Weights of a small contrastive image-text model.
Model: 11.2M parameters, encoder activation reglu, encoder moe top_k, encoder num experts 16, encoder patch size [4, 4], encoder layers 8, text encoder width 192, text encoder norm rmsnorm, text encoder activation quick_gelu, text encoder moe soft.
Rows from block 3 of the text encoder, named by matrix and row number. Rows with one number belong to one attention dimension. Each number is 128 + 24 x the weight over its row's rms, rounded and kept within 0 to 255. All counts start at 0. Numbers have three digits each. After the name is the row's rms in percent of the matrix's.
# v: attention value (text_encoder.blocks.3.attn.v.weight, 192x192), inputs 0-191
# proj: attention output (text_encoder.blocks.3.attn.proj.weight, 192x192, transposed), outputs 0-191
v.141 104:112124128150143164116142135135104152124158109164131101116133121151113102136136131126111052142091056123171144120104136113110118135174144116178137106141118104125131095094116156118125131122184122111126151148135153107120140113078129101153155139142095160142068103071129089124103148149122182121147141133075113093106126156106128163156118145138162157128129104151130144147172129125110091070100101140115164169134115105115107119131129125151154110132156115106140125122121122101117101136131158098109111089116118131096132125108148109103143095117079114131122155147076151147108137140144128160
v.142 090:160147140156154148104134133143099123145138103127110109106144082052128122123144124153122104100112130124122122137155143180126117112107147122109161108084068117151130125158146082152135130174122085138141118120104152149113101155126135091154141144163146157147112127135115137131122152137115117148074106119132134142173127137147108137079148124106129121123111141139095161160123137145151082185134130146137138116123116096085133108119167134126114172099155110131132081162124160142170107054142151168092097103101092144084113124121135124135131106135080127132158126121117133081134120152117156154
v.143 077:157147075120118123119172121129124140150127141115135105093106126086122150146107137134142099143141159137131091103094124142082109146170109112139161111151135131138122091163131142166145134156151114134125134132153129079146112166154147094182123121170139158094105119145183104136114139133158118134110126130156085146136065139142109116139112133157110113117156119113125113099141088119121150151179132140121112090120131111154114142125134102095077159120099152171184118145152096128102125085153151164188140100159118119147108132143142129159091133139138065134151097128157128128096140132125091127
v.144 097:106118158127150128142118133095120128143131137156127099112137149163125182114130154107078112134128102105146157132086204141111131143114135106127176092111127124095137102114108119150157120098130145106137106089120119096125134095115188136134107167115115144119141108143087072106090127138115113095153129140163148053110128095110083158131160125124118166122109109154172137157135127143129083114122134144133143151124125138102138148153109102122102120160133084086130096123098125086112098124111134166137118100133122081127142117122084128131128128124113154120105148095155131152193101103130124095
v.145 102:115132161135125155129108123120113095133128146154114101138134155132145158111121153082102103127109093190120122118110146120083131143123099084150110094089143139143130126125080134126108129143177169133142173172126134146137110106117146094109144109120083135099098131098122116113132126114115160105186156124139136060156124124113135135164115083182135134153119093143103099121121139137125133104122170121146116151113107187164110139148146096130115127171183125084066102128106107080138119114139120144126118138121150123096146113113107114100136156126163104103137122131116133137186125101130151167
v.146 102:158107146131115096124171134149125127100116116132090143143134112073150147110117153143125169118179173139124101145161162117179131090116140120085112121143165128116106142149169155114160117100127122140112125105119115091138107158108140129135100101120178123117135139164146150141162101134146111146076130137085138172118121115128151096088106158141120122142104146105119151095133117073115152129148102106109126121170146109127123109096131124073129134088131131162156128114155105168144177082159136100117151122117128133159130154166151126177166132147110145111076109104157111136112140143122125075
v.147 094:151140172138165105146188128173159128143149103130130154096128131104114123106123115128115118116100111096134148122116167140140121118135093135177156116096138128126109119118112167119163169132109095117152094121150168140119148144105155122134128169161180143157125098094100126102130147191149092145155137132095133111153111128126131176113133100114108153125163158140141155134154100120127074139139133152070132136105127062109144160126097137128117125099081115147111118139123168148096116162073123141110089095104127124137106112090148116161128124126136109163138129130141168098116091122162138149
v.148 120:130118167105125089090159132141128138130107124116103193112123119096140125099100162174136127114188169117104135138146116119149171106114146109122110097150147133124109160141152142118158153081142134120111122083165158096144127174120168159147115152177181127139134102124072173109152101150122108164132139112081097161142098126155091129111116169146118147125138144117164115129121118137147066132166097137130137089117158109137116103119112116142117113092089132166155152154120109158135143111119143138125122117112112115157095109126157135167108111132120118122113127119140119142091101141176124091
v.149 114:161134153115151128130216084126148140117120101171118150110127120137135104097112154171125129128081131119134154142133140155156113120174108140105169114129079144094107139128137110152106166142105130143111086124101140138148129127089168145129100179172167126158123131088096128112109168173139137148113142127092134112132136136154092171115133129109112159083122165114155157124147098152101092101149119127100128109124123110114088119125104140100143131136118127133138099160095146160102104107100130111129109099098087113150120136124156142155121120132122162155160132188099159149133153161151101145
v.150 107:142142119142101142125159158120104119125135159113118120104117100163113084135123154115129128149168174168147135133164136097099145149092122103149134163128128139204147130149145165140145111147149100150121101122157136087132124144104152123159107064146117132093130146176121139120112090083144108112109136085123130140153133133145081087091112130134145142119141141108067060119137131140138117144134106130126108083137124104138117110130137103154130105137131110129136165147105119145120103108191121165157149094138102124127103138157102141137125115143142084112119120129146085127077121129130100054
v.151 098:107130129127160175142133131137078107169112138146099110112143148171105119138144121085124091103096088145143117147159162155076097148173148139157139107118096106106134117118121119140104121149147131137146139128086114140109144093120124120119142098120104164121110128114155066124118196110136140121145103151133169089108118116096137117114135106163123135130099098127092146134083123116104162178119132121141139134101092125149116143120156097183146114178164132150179103140117112086130123122152094135124117141122150115099145124109110152121144151120098097096104141156122147130161088093113158180
v.152 098:102119089138096108122105130170100107118129134139149127115125125140146176127113125094083113076096061120127146129104120116119081152147149128117087127105155121152147122098102170106083102146144130114147163119114131132102144106091108109130133140090107079103099108073139116152096133138115144132130112148122132090128162131103146123154117140138113133165114140134118144140119129140124181111109131095074136164111130078124130136149163131119159134155129148127114144114156139114157153133123111142137112155182162126152152157118084110075132103142137153117101131154103128136187136103122152207
v.153 090:137099105139112134118130157108118132113138127111109142115096110160152111130173142115122091117142080158096125075116149077128140143136134140153130157148111100135135116167134147153084131107178130145095096126110139063111117110135161115143142095076131146119139117122177119135106136062138133117100151128066193101121157121085181091136103145177106162155116114128120143134125129129154123105139114164132145116123134116136098126095103106129156105111124114117182097094149132157100140112149156129155115146163147123132151149129115131140128115126144141129101144170165094152153105088125127096
v.154 103:107158125182165219151143104112121080159168143107120076130138167123068101121126133092137112109102118165145142139156118150077118140151107117152154149118108125154114118111094128153146127185136105131151162155116114172114153108160099135113126106142099128128110113104119121104125147135136145125156149120147151117097140130114121152160157104118151061147104123122120133145097146125109134155094115140131147113116077159113157127117135160169136139154142102088127124085110123110120133138113119141124130127151169119097104097132089188139143134140140151114124144104120152109130077121132156152
v.155 100:110136125117106194137087097081100128141130153116133103144124154183112146147151148090141152144122098108188101124088144148062102177143122110127113133105075160123172086097110133139138114147108140154160124146092121135111138129111125128148145086090117130159094135125144085125116125097140158107126130119145143055110100122093163117147135104133135123129144128142133152149133101115143169147136103116112127162132089126163144138092133097163128133165158112121124116093113131109124100123144110140127120139170179090099107122137114142104113130123166152113132127160147131110174126130100149156
v.156 104:092129118121123100155124114128142142079109145163160089089139115180153146149140148119122106130085077120148154106096159125132152128153110116202110152155128128140124142122126104122122128124158147086118105082119167129123122089057096128113136185130174100108098118071106086128120132131139169119150130124098164078119164123111153159157157104145129162103129135139117138155130108102102107089124178134086131146107124113131109104150131115119129122110117163121096125123141147149116105137095129129140101164130119102143137145129105091099126121087125134135121149093089126168135125144152131153
v.157 083:113118159120146067178074115142126162116128150117127157109124146118104172101161119150147124148108109087127143161088138121156170140098108122118090104105144157141167107129110148146124159126113144086134159134149105170141114118129093139132127143116106119097135158100115104185088134151108160118212144152111146130125150119189143105117088135155142155087141148147155159138151126134140102064119135127110104118170125180098134116132156099128107140125110120117107112141162124097145131112123107132151142146112076115118137129159102121093128144138130149151116152103129137154158146151117153143
v.158 094:102158093163127156083109108165147131154162123113122139093109106093129113119134123148125117114114176120123117159087125147154132130144111130117141148136110145070122124122119128135120172119097108133156107095121121155142140109092131098122107160156113157138104164097094175171165110136112161159141148150134112131095148150111140140132105134102133078128154171151086179120138097134112118120109106141112106171096112109099132116132127179119161121132126148123112118150089152114161112151100158140094090131096100172135150142171125142128119144141117123158134110184096164079134120117173117175
v.159 091:156112139151087109114161106124125119126121115133116181092124137121142197160161126113165134151107170156111134161129109100160147115086125109115150126155156139141120134132162125131159156099113098104106162099128157066157087109186120135146124158137092120103129108119103141154126090128129140159084149139144136137133106128147136124140136146148105152133157145132120090131099101091120123109139125088148106125136152155163128163115107074142111153107073171142123147149129102131108135166146126114198122151118105153143155161112171098140120159136135092124134131090144112138096094143152128109
v.160 097:151151168129136121130141114085119120121119147104142086126141150129122102124152095160148105128120149117145161152110159135150119131088123067103136108110143120141108133154116112129144105125170123132121120179154143117123115128171143125129106094167096122130161107156147095072131118179121128140134154094149098105160081116141098103125113144112105130095151142160133101117168135098155083150112113137151124124097120076096126147127145109149096132125128089136113143170116127141084137138150116180076100143133112114093105110144175137155110157102105116151172117127174127112086111136131099065
v.161 105:134146086127128147129136074122126081127136149104149109132095158113155092103152060097150120148154144130119161135125163204083112130120139112113141122145147171147091144120119112124090056145142181138127149174099133124099128085138125141124155112156109106105144106139146097093130164110130129139136097122168115149138077124111138081139133131175141146150127104146110152154112167158147129164109150119149148128128095126106130122084166159125153131125152134108169114107112082110134125117131119167108127146143142117107135131131118137103136149114139113113099106091135104092161153141120108091
v.162 097:157128120139123132159139169099115118105159115174086115103135125138139093150180140121148125107160113135157114128147125097148153139142091126136116117116121114120170094176148114137119156125134110146066096089141118124123159139078095107139119095105170115157162127115115098104125104079186124093172122108128167077107145132154117150087121148125104152143156129130125139110099131140111095106151151107121122128151115125121127144098098137113140124097092130152153121112104112137130141118141190075187090137099135146148108128133145130134140099141131139123079117139130125139068100084115137097
v.163 117:168131175123146127124144171088137148121118128162125158094118134156128140163160137174144128111115114117159142139149069112154192129172093135154133106094125095121126111134148124106126186113118111102121108094147136116142177153109103142129086166110136110165162119112133156112149103131138144141149127129135134095105151105160089129099122105100058159104164137103145122117128117128157089088146143123138130105144134170148126126132116140108114131108089116140124125114119140181097147126130119102184137135103079165140143101134150126174120101120138184134144148126153126151089098108117129137
v.164 104:118179136132156153129154108150121085096144117109142097072151150123124096126123136107110126144079171091094165131119178129130106162109099112156107126122131145135113145151093147138113101122129116131116156171084118161104132092188121122084131177202159119099115161154166128144137159135149154108149130136132091160114109147128120136150131147090152065173106110106132121161100098170113107123120123089080133154142098121120115123099115133147163121137163125131112126170167108130124094146141099148118146145117139122125156141161126155103125127116135108116145113136136145117101155131127111102
v.165 094:082119167149089120165119118066104105097088113124147143151134164181125082154100125122142152105128112171132138116112206157129095142153123092118139093120130160163120118121111129138143099169142138125106131127097125127169116131105134119085132110130109165141159139126101082085100155137155135107142163114136064110136120146120130128144158131103133144122115132133136119174125143159127108130141124094088139104143091137123137109118118148152124096179135151137134080110150114142113085112073127153114109147110146076128145129127133139120091123133125072143141132123125120130095152079158143139
v.166 107:157150177124120116122152167078137118142122104144102168092137105102155106099131147146155098116095164117155139133109084117138114151117085095134134095135138094125088131133134159110111150129152096093130111132143116134151164145207148153148149178144166123148155118116107141089146121133136156148137147093124134107129177139112110148107139142092107131116164146119143125104131137134113094129132124113125134124151118098104088126128130105130097108123115123127124138164121115146073124132118141081117124142101106160130125100131136134168118119106093116106154119144140085151033081104152089094
v.167 108:131093172100125119090153160141136168120152139144096174103159100118131141121146132139123158101144124126111116144155096114133176109136131170117135155104144108081121116084156121087153190115106118111142119079107147105166161145107093155123074180136153101152097125120121167116142086096124116146136128139122128134100194136161131171128142110113102125101155160142133118133121118086136115122151159140141122156126176123153106125141110145121116131088144101140113139119150154184112149103121136079141141142133130132141093112096167126165136139115130143117162134137080123134130103126166131169
v.168 094:129088124089093109079120102096119129100130077170122139126109107104099139124131091124123163083127116108076111105118072108111149117130141145093126105088129103118126161083133082082119119109115114117106155089135157101123117121111131156154132128143118125143118150102098128147122085113143117124139123140134166163100176155127133157120134124136131154124129097127129114116112112095068129119130145136137126111128157142104111155138159103128141153112084104098136160108132162159122139149131142139153147138186131157166124097081140101130161152142136115134110128148077079123200124125157142171
v.169 090:129181133133162107133117118158127107104132155131113071146116130088130077090127093128124095090114177139112126157127150107132115091109097155135123114103112112156108110095124125121090109137140159110086138142142135132148120119110156160096139104180121101139143119140129127157128155157120084113151188134145079107125130150128113128161113098166133114166143092129114184114127080146149122125138118074120123134124138110130111172131146105099113139150121109081160118172142112137111145133152112139069135096141148113118129149116151111176123117156079078097153107143103091141122123135119107101
v.170 095:115098164137105114106186155156159139136117141134135137155144158111133164178154156103141116152188120113127139095153131090123114105140147171103137124109097101131138123190165107137119152105083100190173138073131098123146152144077130153114119075082119150116151119116118148130149108098136115154096141140110136112138135129144085111133110129140098163164130163107128127117126123099129091109134163165103103104146114150185144162105120124120119119122130164078129130091116119125124129128145173129168167132136103114130131139126150097116138095127135178104088122134131111117145143125115140130
v.171 089:123113148139137107121172121124125191126130114139128183166101089112101208135120136158109142148099117117130118118147123116117102094128144139146126143121108135124169113106152142105138125141131153137157153065121141116139103140104137139155104130123172121120125135093176156112109069123142132160135128136104138135100163100125159184115100154160132129072144135140116134116122132029112139102155120158134123152098118093185107110132108140100116140094099155102140138111129132127105136150185124161128146147162131109166106143104117126131120141171131108158127132126141098155144144146152131122
v.172 088:120121088093115088080129102177132107129162150119128169130107115095154081133130096117097136087116128121100160105143080136110114109117133137120143116105153122112118154113104168102123109119086113157124146137103119134119081137109132118102134112094142112089096105124109172151148147111059086115142101131139133181139128125120161137153122116131107112153153136087153105103104129137091183110126152131167146155132158161201117074124131102091134141131139106121106125117119094121153156148150125119148157109125141113114145118146114127101148130111093157127089144097134129090134142135114159180
v.173 096:090137148096129177140082136078118150096112119143107100155125164158147102137114134155138113140098133109134136132099165153120097150128064099122142143119106185149126110123110129131096110106123098086117120120148155100148091140155144152144110138136124140133145128167115122074076131114158143117151158128110067105159117118121110142105156141102143138156123126173142151115188124158111088126108129105076086145133110136058129138155117126161105125121111102124121128131156141141111100119118132124091135118127108153127100138170111114125112113131078109164157119149157118112073129123116148094
v.174 104:157132122129117110167086100088124130140125099104118125162120142073082138126120146134131091150143116133154124141139165139135068145121140066105144118146152141159141145125107103145139111137161122157114141175126141151103087119146141143152124079174117110125155142167127096183125134143132133194092155102125108135116112132149172074144099164181142144146127135138141123150132162142138158117102108114129119131104131158091128139123138153136108092128142163163153117141113134096124116137106153183136112136084158111090127145146132130111117083125106136135155130100184152117142130088091107132
v.175 092:134174134095102114078128114135143156132094126127109104097120159096163113128114142140123120137116156137114142132101081115162107189142093115165126148150117102111162132155119145104121147135091130146113132170111131078147125115167139103123159099166173154112114117164128160154087178153099124134153121146150120120144104129154133109127143139108183108156155111122145114136141100156068139162092120134138114164125123186117145119114148129105138136162102122151100135118133144174182094148136135126118143137117126149154104100164089135115109099126157160144137053101142128117101136134122121159
v.176 099:120093104149098108145091186097112086166128132121125123161109122094142174123148146124169083153134122101131189150106169145111139123142158107098119132140148119176100111131134125166128101127147189161118123110177078105126128188135147122140125100113108123115176125109150120130157120099154142128063114156165129093108111153125140102128133148183114141168117144142141136103101142114133125141153102145124118115145148125147072156100132159180109117136123141124131099138117138134146118116124134161116147169131123169124149117130145122137116109149115160121123150085166134126158087135130131093
proj.141 103:178077167157122125121108113110102132144155152117086118135152108124154115147108172197106151086154133139134126129102121130160105145117092121130092103130127130149131136142183092076138169143090150123164097112122180118112142112143111135150105158146153140127112095130158166129108149141140106164144108144176127131136181120099131151138128133117135112157136128100154091161169161100115157137123163170177112126126138123116160100108104135120123112142111099136156156089133153132156135150122079116150129098137180138144121160118142118147098152120088118134128148107130160094164136134138149105
proj.142 089:126149091145127082123122143098132123101107063157148176088120115130142172075142126140149140121140142112155078142132108145157120125136129093167099115129121101118096142135118146061130138100111166131145165090097119089120182134147179144109131148122094138126125108125150101105125146112094123092109105126122103082102168148134158101128091146135125122137104102110112116124120122150112131117134111119096130126068130219149114163111125134080127141131122102140139097135173119123129152103170153131133141131098120142138104148098123139137148122115143122091130135109143146158137122131121081172
proj.143 089:126140125161120162168105122142124100123102109148095127105143127100094179157156119116111153109125169119129085138111100163118142131109166135124136187151107089111100122138068126129153104160150157127130122085124150147116108150145147089111133132144147142134095107165176121127139123173132112152119135162143117123136125180085135101100150087131113113121124095120107153152116116147109154129129095125097095172096118107141133144113140060114090128100136141134131108115118121131133144113094138096074121165097168113122092128100127116191164109128147148156139109129133164123091156135089101127
proj.144 101:143102136122133092095122071089086146138167109153156143164161154114189106092141157148141103184140103149140144108132103137147110141140120145102086104160122152167150122163107126058134075170108129110147127119133094143156149125180091135135149153109109123138054106126139112101164141112112125119125115156142110123171140127127126112131132144098137131131133149125128094112120147136090131100109118118105084132111129130117154129149141075139131132166140131127095168150136113091117167143125148105136118145121093148140129104142140126082150099110093109140123126142103123131162136138104096179
proj.145 102:156154149114094179129165088129123124123196118138133090165152095086141119121138151132108120131119107147124119137120112102162134122159127171120126108142086161109221119139109151099119131174116095098130103130094124162081194130179084121134115165134148113182115144089141090170110151138146127154142106144159106133138108134111101137151113120142122102155109129131137137132173128127120099128142173136149119132108104135124123121112144161146131111117143140118140133093152153126103148120137158137160179128160137120130127114142091152159112112112139132127153135180098143136141125118094157118
proj.146 100:113122076125140085134142165144141138133044119113151160114136145143132114148169150062128134134163151123117083089110107111110154111161098121109153170158144141120095129133085120170089113115147143119071135143096096097115163137127164131107144076144140124138142142118140150149089138127099122144128097091157161097135081146147083120114116135144116104109141121144113147111129117125141172102118157102080137086116120096132165132151158132160100115101138125120134118137132110118111149126130107147121106126154162145141117171138111101084126153137156108132119094106175099138149104137151110113
proj.147 093:122124086139137129147124121172127093104090077139123109109132141158129148112094134158122122144154103134144100149122133146102129126111232097165120185124133126088117109117101130124119146120134139115185116091114104156170142105132133102139163109107141083133129139122160100116095132110137172113163148099107107099105111105129111155165129167107163089137148107089138111133114135123092182151130115114119135132122160115146115137102131099148130121115080085104134120194132135111159120139110144133156094103162144141101142093103160116156116111138131096140151124139138135089149154137122116156
proj.148 107:130123093147133112150178178122107136099077135115116099152116132121143165109130132108137145173132090116145148171140127130105135128136157100119133141076147110114118123147128148128127174145147138139115129100111122142098081166120185156155189073116171090086151146146124116146133121108073087110100103130131118102123109121122110099126132124133165104123098132129128184128140169150122180162122114138109104118136162090111177146099124117154130107158127135137169142130133130116186128087159121118126133125132066146124119180134103121105180113145118125120142127114136148131100120117124125114
proj.149 116:113132091181075083123104142130095114141137106136143103118120110139147172143127115187126131122140085140142141140139106119126106111136183097145108127110164134129108153105113141104125107179114149124139146138117115137127116143140151143144193108136112072095094115130157119071128132115092122117155119130109137131140105130143123088168089137131169093122126134127104057159146159109100194104093115154108163119158131099138131135123143148134125078121071103118136122132104079146151107154112157158140135102114135155077152125138131127096117122117131100125130113150119117092091127127149132114
proj.150 103:110134116154127117146112129135140112139148099130079157133148120117089131127119108111142142153139154144100114184151123136101097136119095136118161144129141143149121125112099119121148110121144162124144110048136142120103118148126113155123154107108104120121117145146101108113128171217079118131104111152122087104140141139107101132147163122133066167107135116157063202116120160135097091080163112139126115121102136144130099109124135127104128115122122136133117103115127121100144147140145124129128079135113132137079153130118078131187182163167131130142126125147137136149153167126154139136
proj.151 099:116052158120113131100151072130152106137172130134102182155158083122127113105115090149101102086124101102114133099141096118177136121121123158103143110133125130133153152118136129070113132124103139132167130118123155151113142144093117132094082137095116093123126121091146159130106158152139134147127148175123108120110198154075103120130114083125074123160129132155129126140164098120125144130123129122089131130117109181116107119137134173118128097124120145157095102119134106105116159163150133125102122125112188172144112117080122120117134142144127140117095120106124120089141122151119132139
proj.152 100:134150182127103152092152129134142099132142138135117139122121089162149117150144108135118147128097129116098162066139156095154146122104102176139104118126128191161125137130123141144114164133125078147139110158096124128111163109088128138123109119175113151165119113172085161169108182105150150151109101103163120142114128122179096123123139131089159113164115072130150096093102105147146093167107165157127141128176137136138131159122121124142111137083144154137129115159129163140127097124139135115122159097170143138150103119140127109080115147117152153130141125147154162124125162106139119122
proj.153 092:151137129132129076147119132121111095143104153127158167121145119125122122146130132130124099130095154099151116144130141160118096124154117159101130132113097097124122113200122142138157137058136119118121085147140110101139125125114143096095120166108153099114105128053108100133179169147120141142117152142092134110165112137112124104145089111112140099138118113138148171144103121146094132150157119082138124104149126163147138116106125118151121089159095109127087085118152112121081131125100119128145117129145156090113162102099176126185108132117122164084128130125135127166092130119193141127
proj.154 109:119092149163168131136153105115156134128158136135104162145148140158138141116128133140129136104130074132126122167164141137149103126145135139120143117144129115150199158144163137088100100138104139183173170138132120098127124136129094130126077147152133150169136132116153107094116161113099123142102100119164119135125127134152162123135133093139127117130128096129136106157150109083154126113147091095148167130101093163129047115148142113126146081122113144115138118077125116107148101156111133099101142110089170128138169093118106103128166129123165136121112130139113135067118170133105094148
proj.155 095:101118183123119163113117088072134105130114117118109124148183105160133111117123155131091125088121143144127121168135125123168162114114142118120144090115126160158105151086110142079114120155132144109119098146180134164126114113144075120146136178151122106145115123162157137148138165172176188120111142136156106110124175128089163194085140105114132146136136115128124116158141130144101107117141130102145126079120085154127097105156176148117143131123153162114107151092125131127105159144151145155140142174142167130134158111123156123125127141151117158139133100147124137136102125135101130132
proj.156 100:118131141106135112141127127183100151097147123118149142154115114185106113120152170195128136192140162113107160138116170096081130104124121164121141144130149131113115138171132132126123166115131120138122099132157121092129114121163116144176124092143144131077101118166116124149118138148136131148127135126152142126109117119141127135147158091156080091121130130110142063108137170110160163168115118123156139143173101136098181155118119154134136126103079127129138139143168093147101153121144168084133127123149126134119144114131099124171114140112145114133085119113106143080111082112160130102
proj.157 088:098196132126104109152117124147159155174139123140152116088107115137133122130132149133096153134136158122116133125113120145107126162164128157120088112162113126105154115094096096167168136139125164116133149133113137152152136138111081082119129107091163124075128136189094146128156075129167132136147129126101153148126126123123107131083096127167161099168116133108122069123139133159159123156120113112133117102106156072122169179118156133143144146111135129113163110105121132089099152119108149108178078114107101112126103126106125131172139106104147177136122133111128141134093126143116125136
proj.158 100:132159139096154132151107163133096089154116098112156088116131124128103131130112139137161140110145103103149150095096115164143134151124136091150098174140150112131143104113064121119079118085155118113078121197154173115136041110101173161132139114157127128136102108156104120072150131130112146113107163122138110122108152136137114171125103140116143083131156135088128094147135162121168122130112139145129121151123114160158089144095148121124151141123090145100123162115130129146128101118137158129138119118156118169123094134117154119101144144131128177155132125146135087139121166132119105117
proj.159 093:137136061139144142143146146169118144170142137145133125115096122156108118125079156129138109155160123114128143131080126090119124125145108159126141168120104127160104131127166111175099116090120145126076150158150110151130120116106156126144108153113099129146119118125110133154117123140137082097085132113094150139129089116083157104128165132095088138086137106122163155101135139076135154149162137138145151102085138121145151094110131124182118156127112109130126184131127126148116162077118123091142147105142116131128176134089113180190134151144157133095121120125123156130148145093122137105
proj.160 096:103107123192130119071150086136170142125129127134109087139114146158089149116134109114101181108084147136090114126146100116131055120133148097130112156114103114112135123134117121148111105123138116094106108079126093136131086147116149126138130088115126147128113135130114129134148152096129073135123118140142121123138148130139117114154151162136148098148132154105102141114150188112147147122109108158157113112111132115114119138183124126171156135124104128108135062122106095128168084115179124111054125131137142125158137101111100096104118152125141134135136140135103091119083143148093149093
proj.161 109:118132141100185147137124062097084138111147155116153153114113169123118100157148090130092146137147130132152110143117135139150149130125075121154126134146117122096102145093116152066139122145101111129135103096099126151156139126145107145149093121145121161112129194079126171122107127161142150126142114137123138082141123134147136114103120104129137118144094129133136136149127136126127070113112140126106134130136112094143141075119105162141120105111121132146166153167137119145089121103095147092089138103171128135165146047152141132136179135106088179144137152132146153148146127129103120150
proj.162 096:152136092159122118164137136139142113108072159137128171123151134119143118154152135139111081106102112129145116130137158165120137132160164150143167133120148161142123124123086098103140131104134111130069105092150140097143180136116140091129166107072105126122166125113130109128165146170110123120112142155100166103124137119051124124124128155108118106079164165137131136149108131141124181126117078123167141090117117101118106130121115122150114157145120134133133071108143123078151149136157103113137161120164138149112188126154106122145133142144120120112144130126102118186106107122130108163
proj.163 113:103119051147104087144116173111108140106084124142102132136090103107128152124117107147125127108110116146096138118138119097078079122116183098143118137145111133114089113135124093114139165133123160126124124140129143147150120114149192103104186078102132130130155091108093151107123127120094135103148119121160119127146135108111133122127117143123153122144095135183160129121167159104135209103127158138141101149137132108138116112161109164156124111126131137141127116165137128126174127146130130165103126122119101175095139164143187126068143113147114108116111122131141157115159122140133139144
proj.164 093:093137147154129141098129110110092148143188135113118124110143116141115150112119114148156139139120090128114098145161122105061125147129155160148133152123154147082157135093092122036124139124152133134150137151089119147129098102138096108123057140112121110148107114130097147144128138081195111089146109137122143150142136131158127097124151160137106162125122155155120092162137143130104106114114144166132154137134113161133106162108117134136110094113150121103120118134137106119073131119122096137107119112114109143143104083135136110172144067117169112100116140148103135103147126130160138084
proj.165 093:153136134128109115121141138117105153112166094137157145078117197116105103115138108140129142105127102155128141127153153127146106129173168120087108092126148125147097118112156132123160145148067147119137101132120090086093120110146106178163138090090122152136129144128115187109148189155157095129117112155101136113102142077115166116103107114147100150152119138128111148127140115118130133142116106137134146126184126143118125118130113151132122124111147127080125145115149131120110171140183127166130135129115120132157129100104183120084127111137123170113181167105137172097090109144127151147
proj.166 098:125143055108110141102099142114137145117090136134113130139108128097112137101140193138096163122146098149104120127134123164108142130136147128154128108143117106092156121122116128165126143099124133115110153136106133110154063109139164165131172097105137099118100162121130139157094103144120094137171129180089133117145155137122144168125133129108113186157104150127151149148124215137137169145149130112146123125090108115124119143170088138119141110124123136102147122124180160122145090124136137079091125154127132111078134132141131116079149120108130105108104143117120116087158143116091156122
proj.167 098:116137114122157117112133200142119125144073134123143080149143149139138110139121124137138147152148081145104133132142105137100132144139155113192119123126173137148113143128123156188083134137119139192094124123137132121127116117111154130106163095076074130111182106164161131096108136117080128142129149126100106137106093143127113144142116109139194130144141128103125115108130126120130165150150124147141157153142101134119126148150128118165123127149123157139176137103147097140157132124132125093177122152126115130091156215140106133080125124136141128125082156122161151156146127135121127124
proj.168 104:120152168108143123090121148124112136158105131145115106182123114133139111111112132142133130197116140137148134084161105071087168120095103109162115116136111151131061143139135133151122087157114105139107155145146148120131144124139130153095107162106171124109151134150117162113112152072106149111095127144098138116159142135121125119180092130167081104117102124133145121119106114119145076155150147136151112145157122079143116108143110146121133093160134108195128110115136123151148086072095109158154121094115109119104122162131132128102118150128120137115147138116109116161121145120114112191
proj.169 087:119104110141098110122155154143125139136153135155084129156124149157135143176111191129123164155123103166115125139107106144131164109132141153119113106135148135162098140150136076110125139162116081091110112107157159110103058125120104167130115142168154142107138099150101109139129137134115121140107126147144141111165134153134107092106051097112114126124077090081117137135146169106128126161129138128098144133147111130139123141113094133145161124152125119126137099135152161173139154148151129117136139093112144143146110104151117088173146173141182153115092140157114138155157134101177111133
proj.170 093:141137059105093090160126106145134128134132081116120163116078123137082032101099116125115119134167161155121112138167079115169123109139092130146137172137160116139074104148082154149120096122131113155115130085118112148146153121101167148119150130116129128081123156135110142126115121168120169129154122111160126107147139114096146107146142148112128154102104130169093158115139129108135124126148113159109114146137166138127112091151142111065131120116127132148110147129125188131107146140161131158126114171103114137121107144147114163135154130135136134138142143135148117170121109123093107124
proj.171 089:143143106131152086143134121164107101117145141119112143128096112129136108141112165113110130107150162131126063151159120117097122142114130151117110107119161106073113118128127113117125114095202139094132142138183151129133100129128171088115105162150164142078154113090136158159144115101100161131123160133145170160117135170101092130146140150145177143150195131109098129157133126127168165106162099131138160124183143182136123129118126109113111165153142159141124105089126164141131121123130150127161133126133150134122162194129106111125091122120138147123134116142136127164134145105141126124
proj.172 090:135110167133089091130123124094101130163120152170149122137156188141139108173118100136114124175126138102112141125121126137172148093152099112121127134132118128160132109167097096127135165185116138138131113129086130185105098163179096113109100129170113094137099158152121115092107106126169170115118175129134103129152126099127112137145144128114116122149106122134136114172127098114147116101116141123111144099103134133167167149138150107130083149147156109094135139097176116145083110160072136116104123134131105155107117142123176117175144096118135095139102132141158119134149143151105152138
proj.173 093:099124120157136125134076146130083134082173126119105090172144151129149160125134108137109114109129127149165135152126123099101098157110192142123150114126142114117113106132138112136144117154151159111086174126109143149123069101102138121118165122122157117079117151169117113115140119137138116121110088147130164153121120118093131105117132089096156117143117166098121104122136181132099138109135138146127132126127126087101104145126131157065166135131089121112149081111170056125097113134128149148174154132141093138112115096111097101099094129146163103124148150104113125161126159126131151103
proj.174 104:112121128128131154160130051044158119122165150116123126112103116104096084126080143098098094113117167103134142104131143130136107123115107147138106155140143136148108175132161106124086115194142083076098129134138116112116135151119140111152122150106111128164120129147135149112135125122141110120079141159163103180106107124147149120150159156111161141160129118117136157140130153131132112112080093084093097125141122162149107130080115111139141130119153152126141198137128124129137114158131116146137131127139107081149091102129141159115074136128141130142120147158127121090130131134152143108
proj.175 094:153112152129169100114145159114123114093162153169120137127119128080133151158144102143106121180128083134138164127143145132070149116157196121080123110165144132147113153116096104102137139103136174127154134132157134143124131144119131128122084181103132121163130120119125144159166100151147126135107126152141149140148155124098146122136142148121130146132153150140119120166134184127160082115145118148126147134136120067096135118128161135107122113173158132138097143162138108149097122128110116105124135098104108087145142122114092093107142136141168140125082127166094167120046149133142125129
proj.176 093:150108101105140123143125106136133142106085155101135151166122147146139101138123143085142155140106095115124138112111139134176154151144082145113124140096105142096155143145133130120144136129134156161126127103086110173155110123139116119119167081128158129118102124117130154120109127134126093135163130101178129105097139141150146130138155076109114124129157086131116221165160096119107141083100098133124108088132145137089174094166133154113129162149171140076112137147135153118160118110128132174119139138130153143168115106154125113120164130121144104081170151100118093118107126110090121116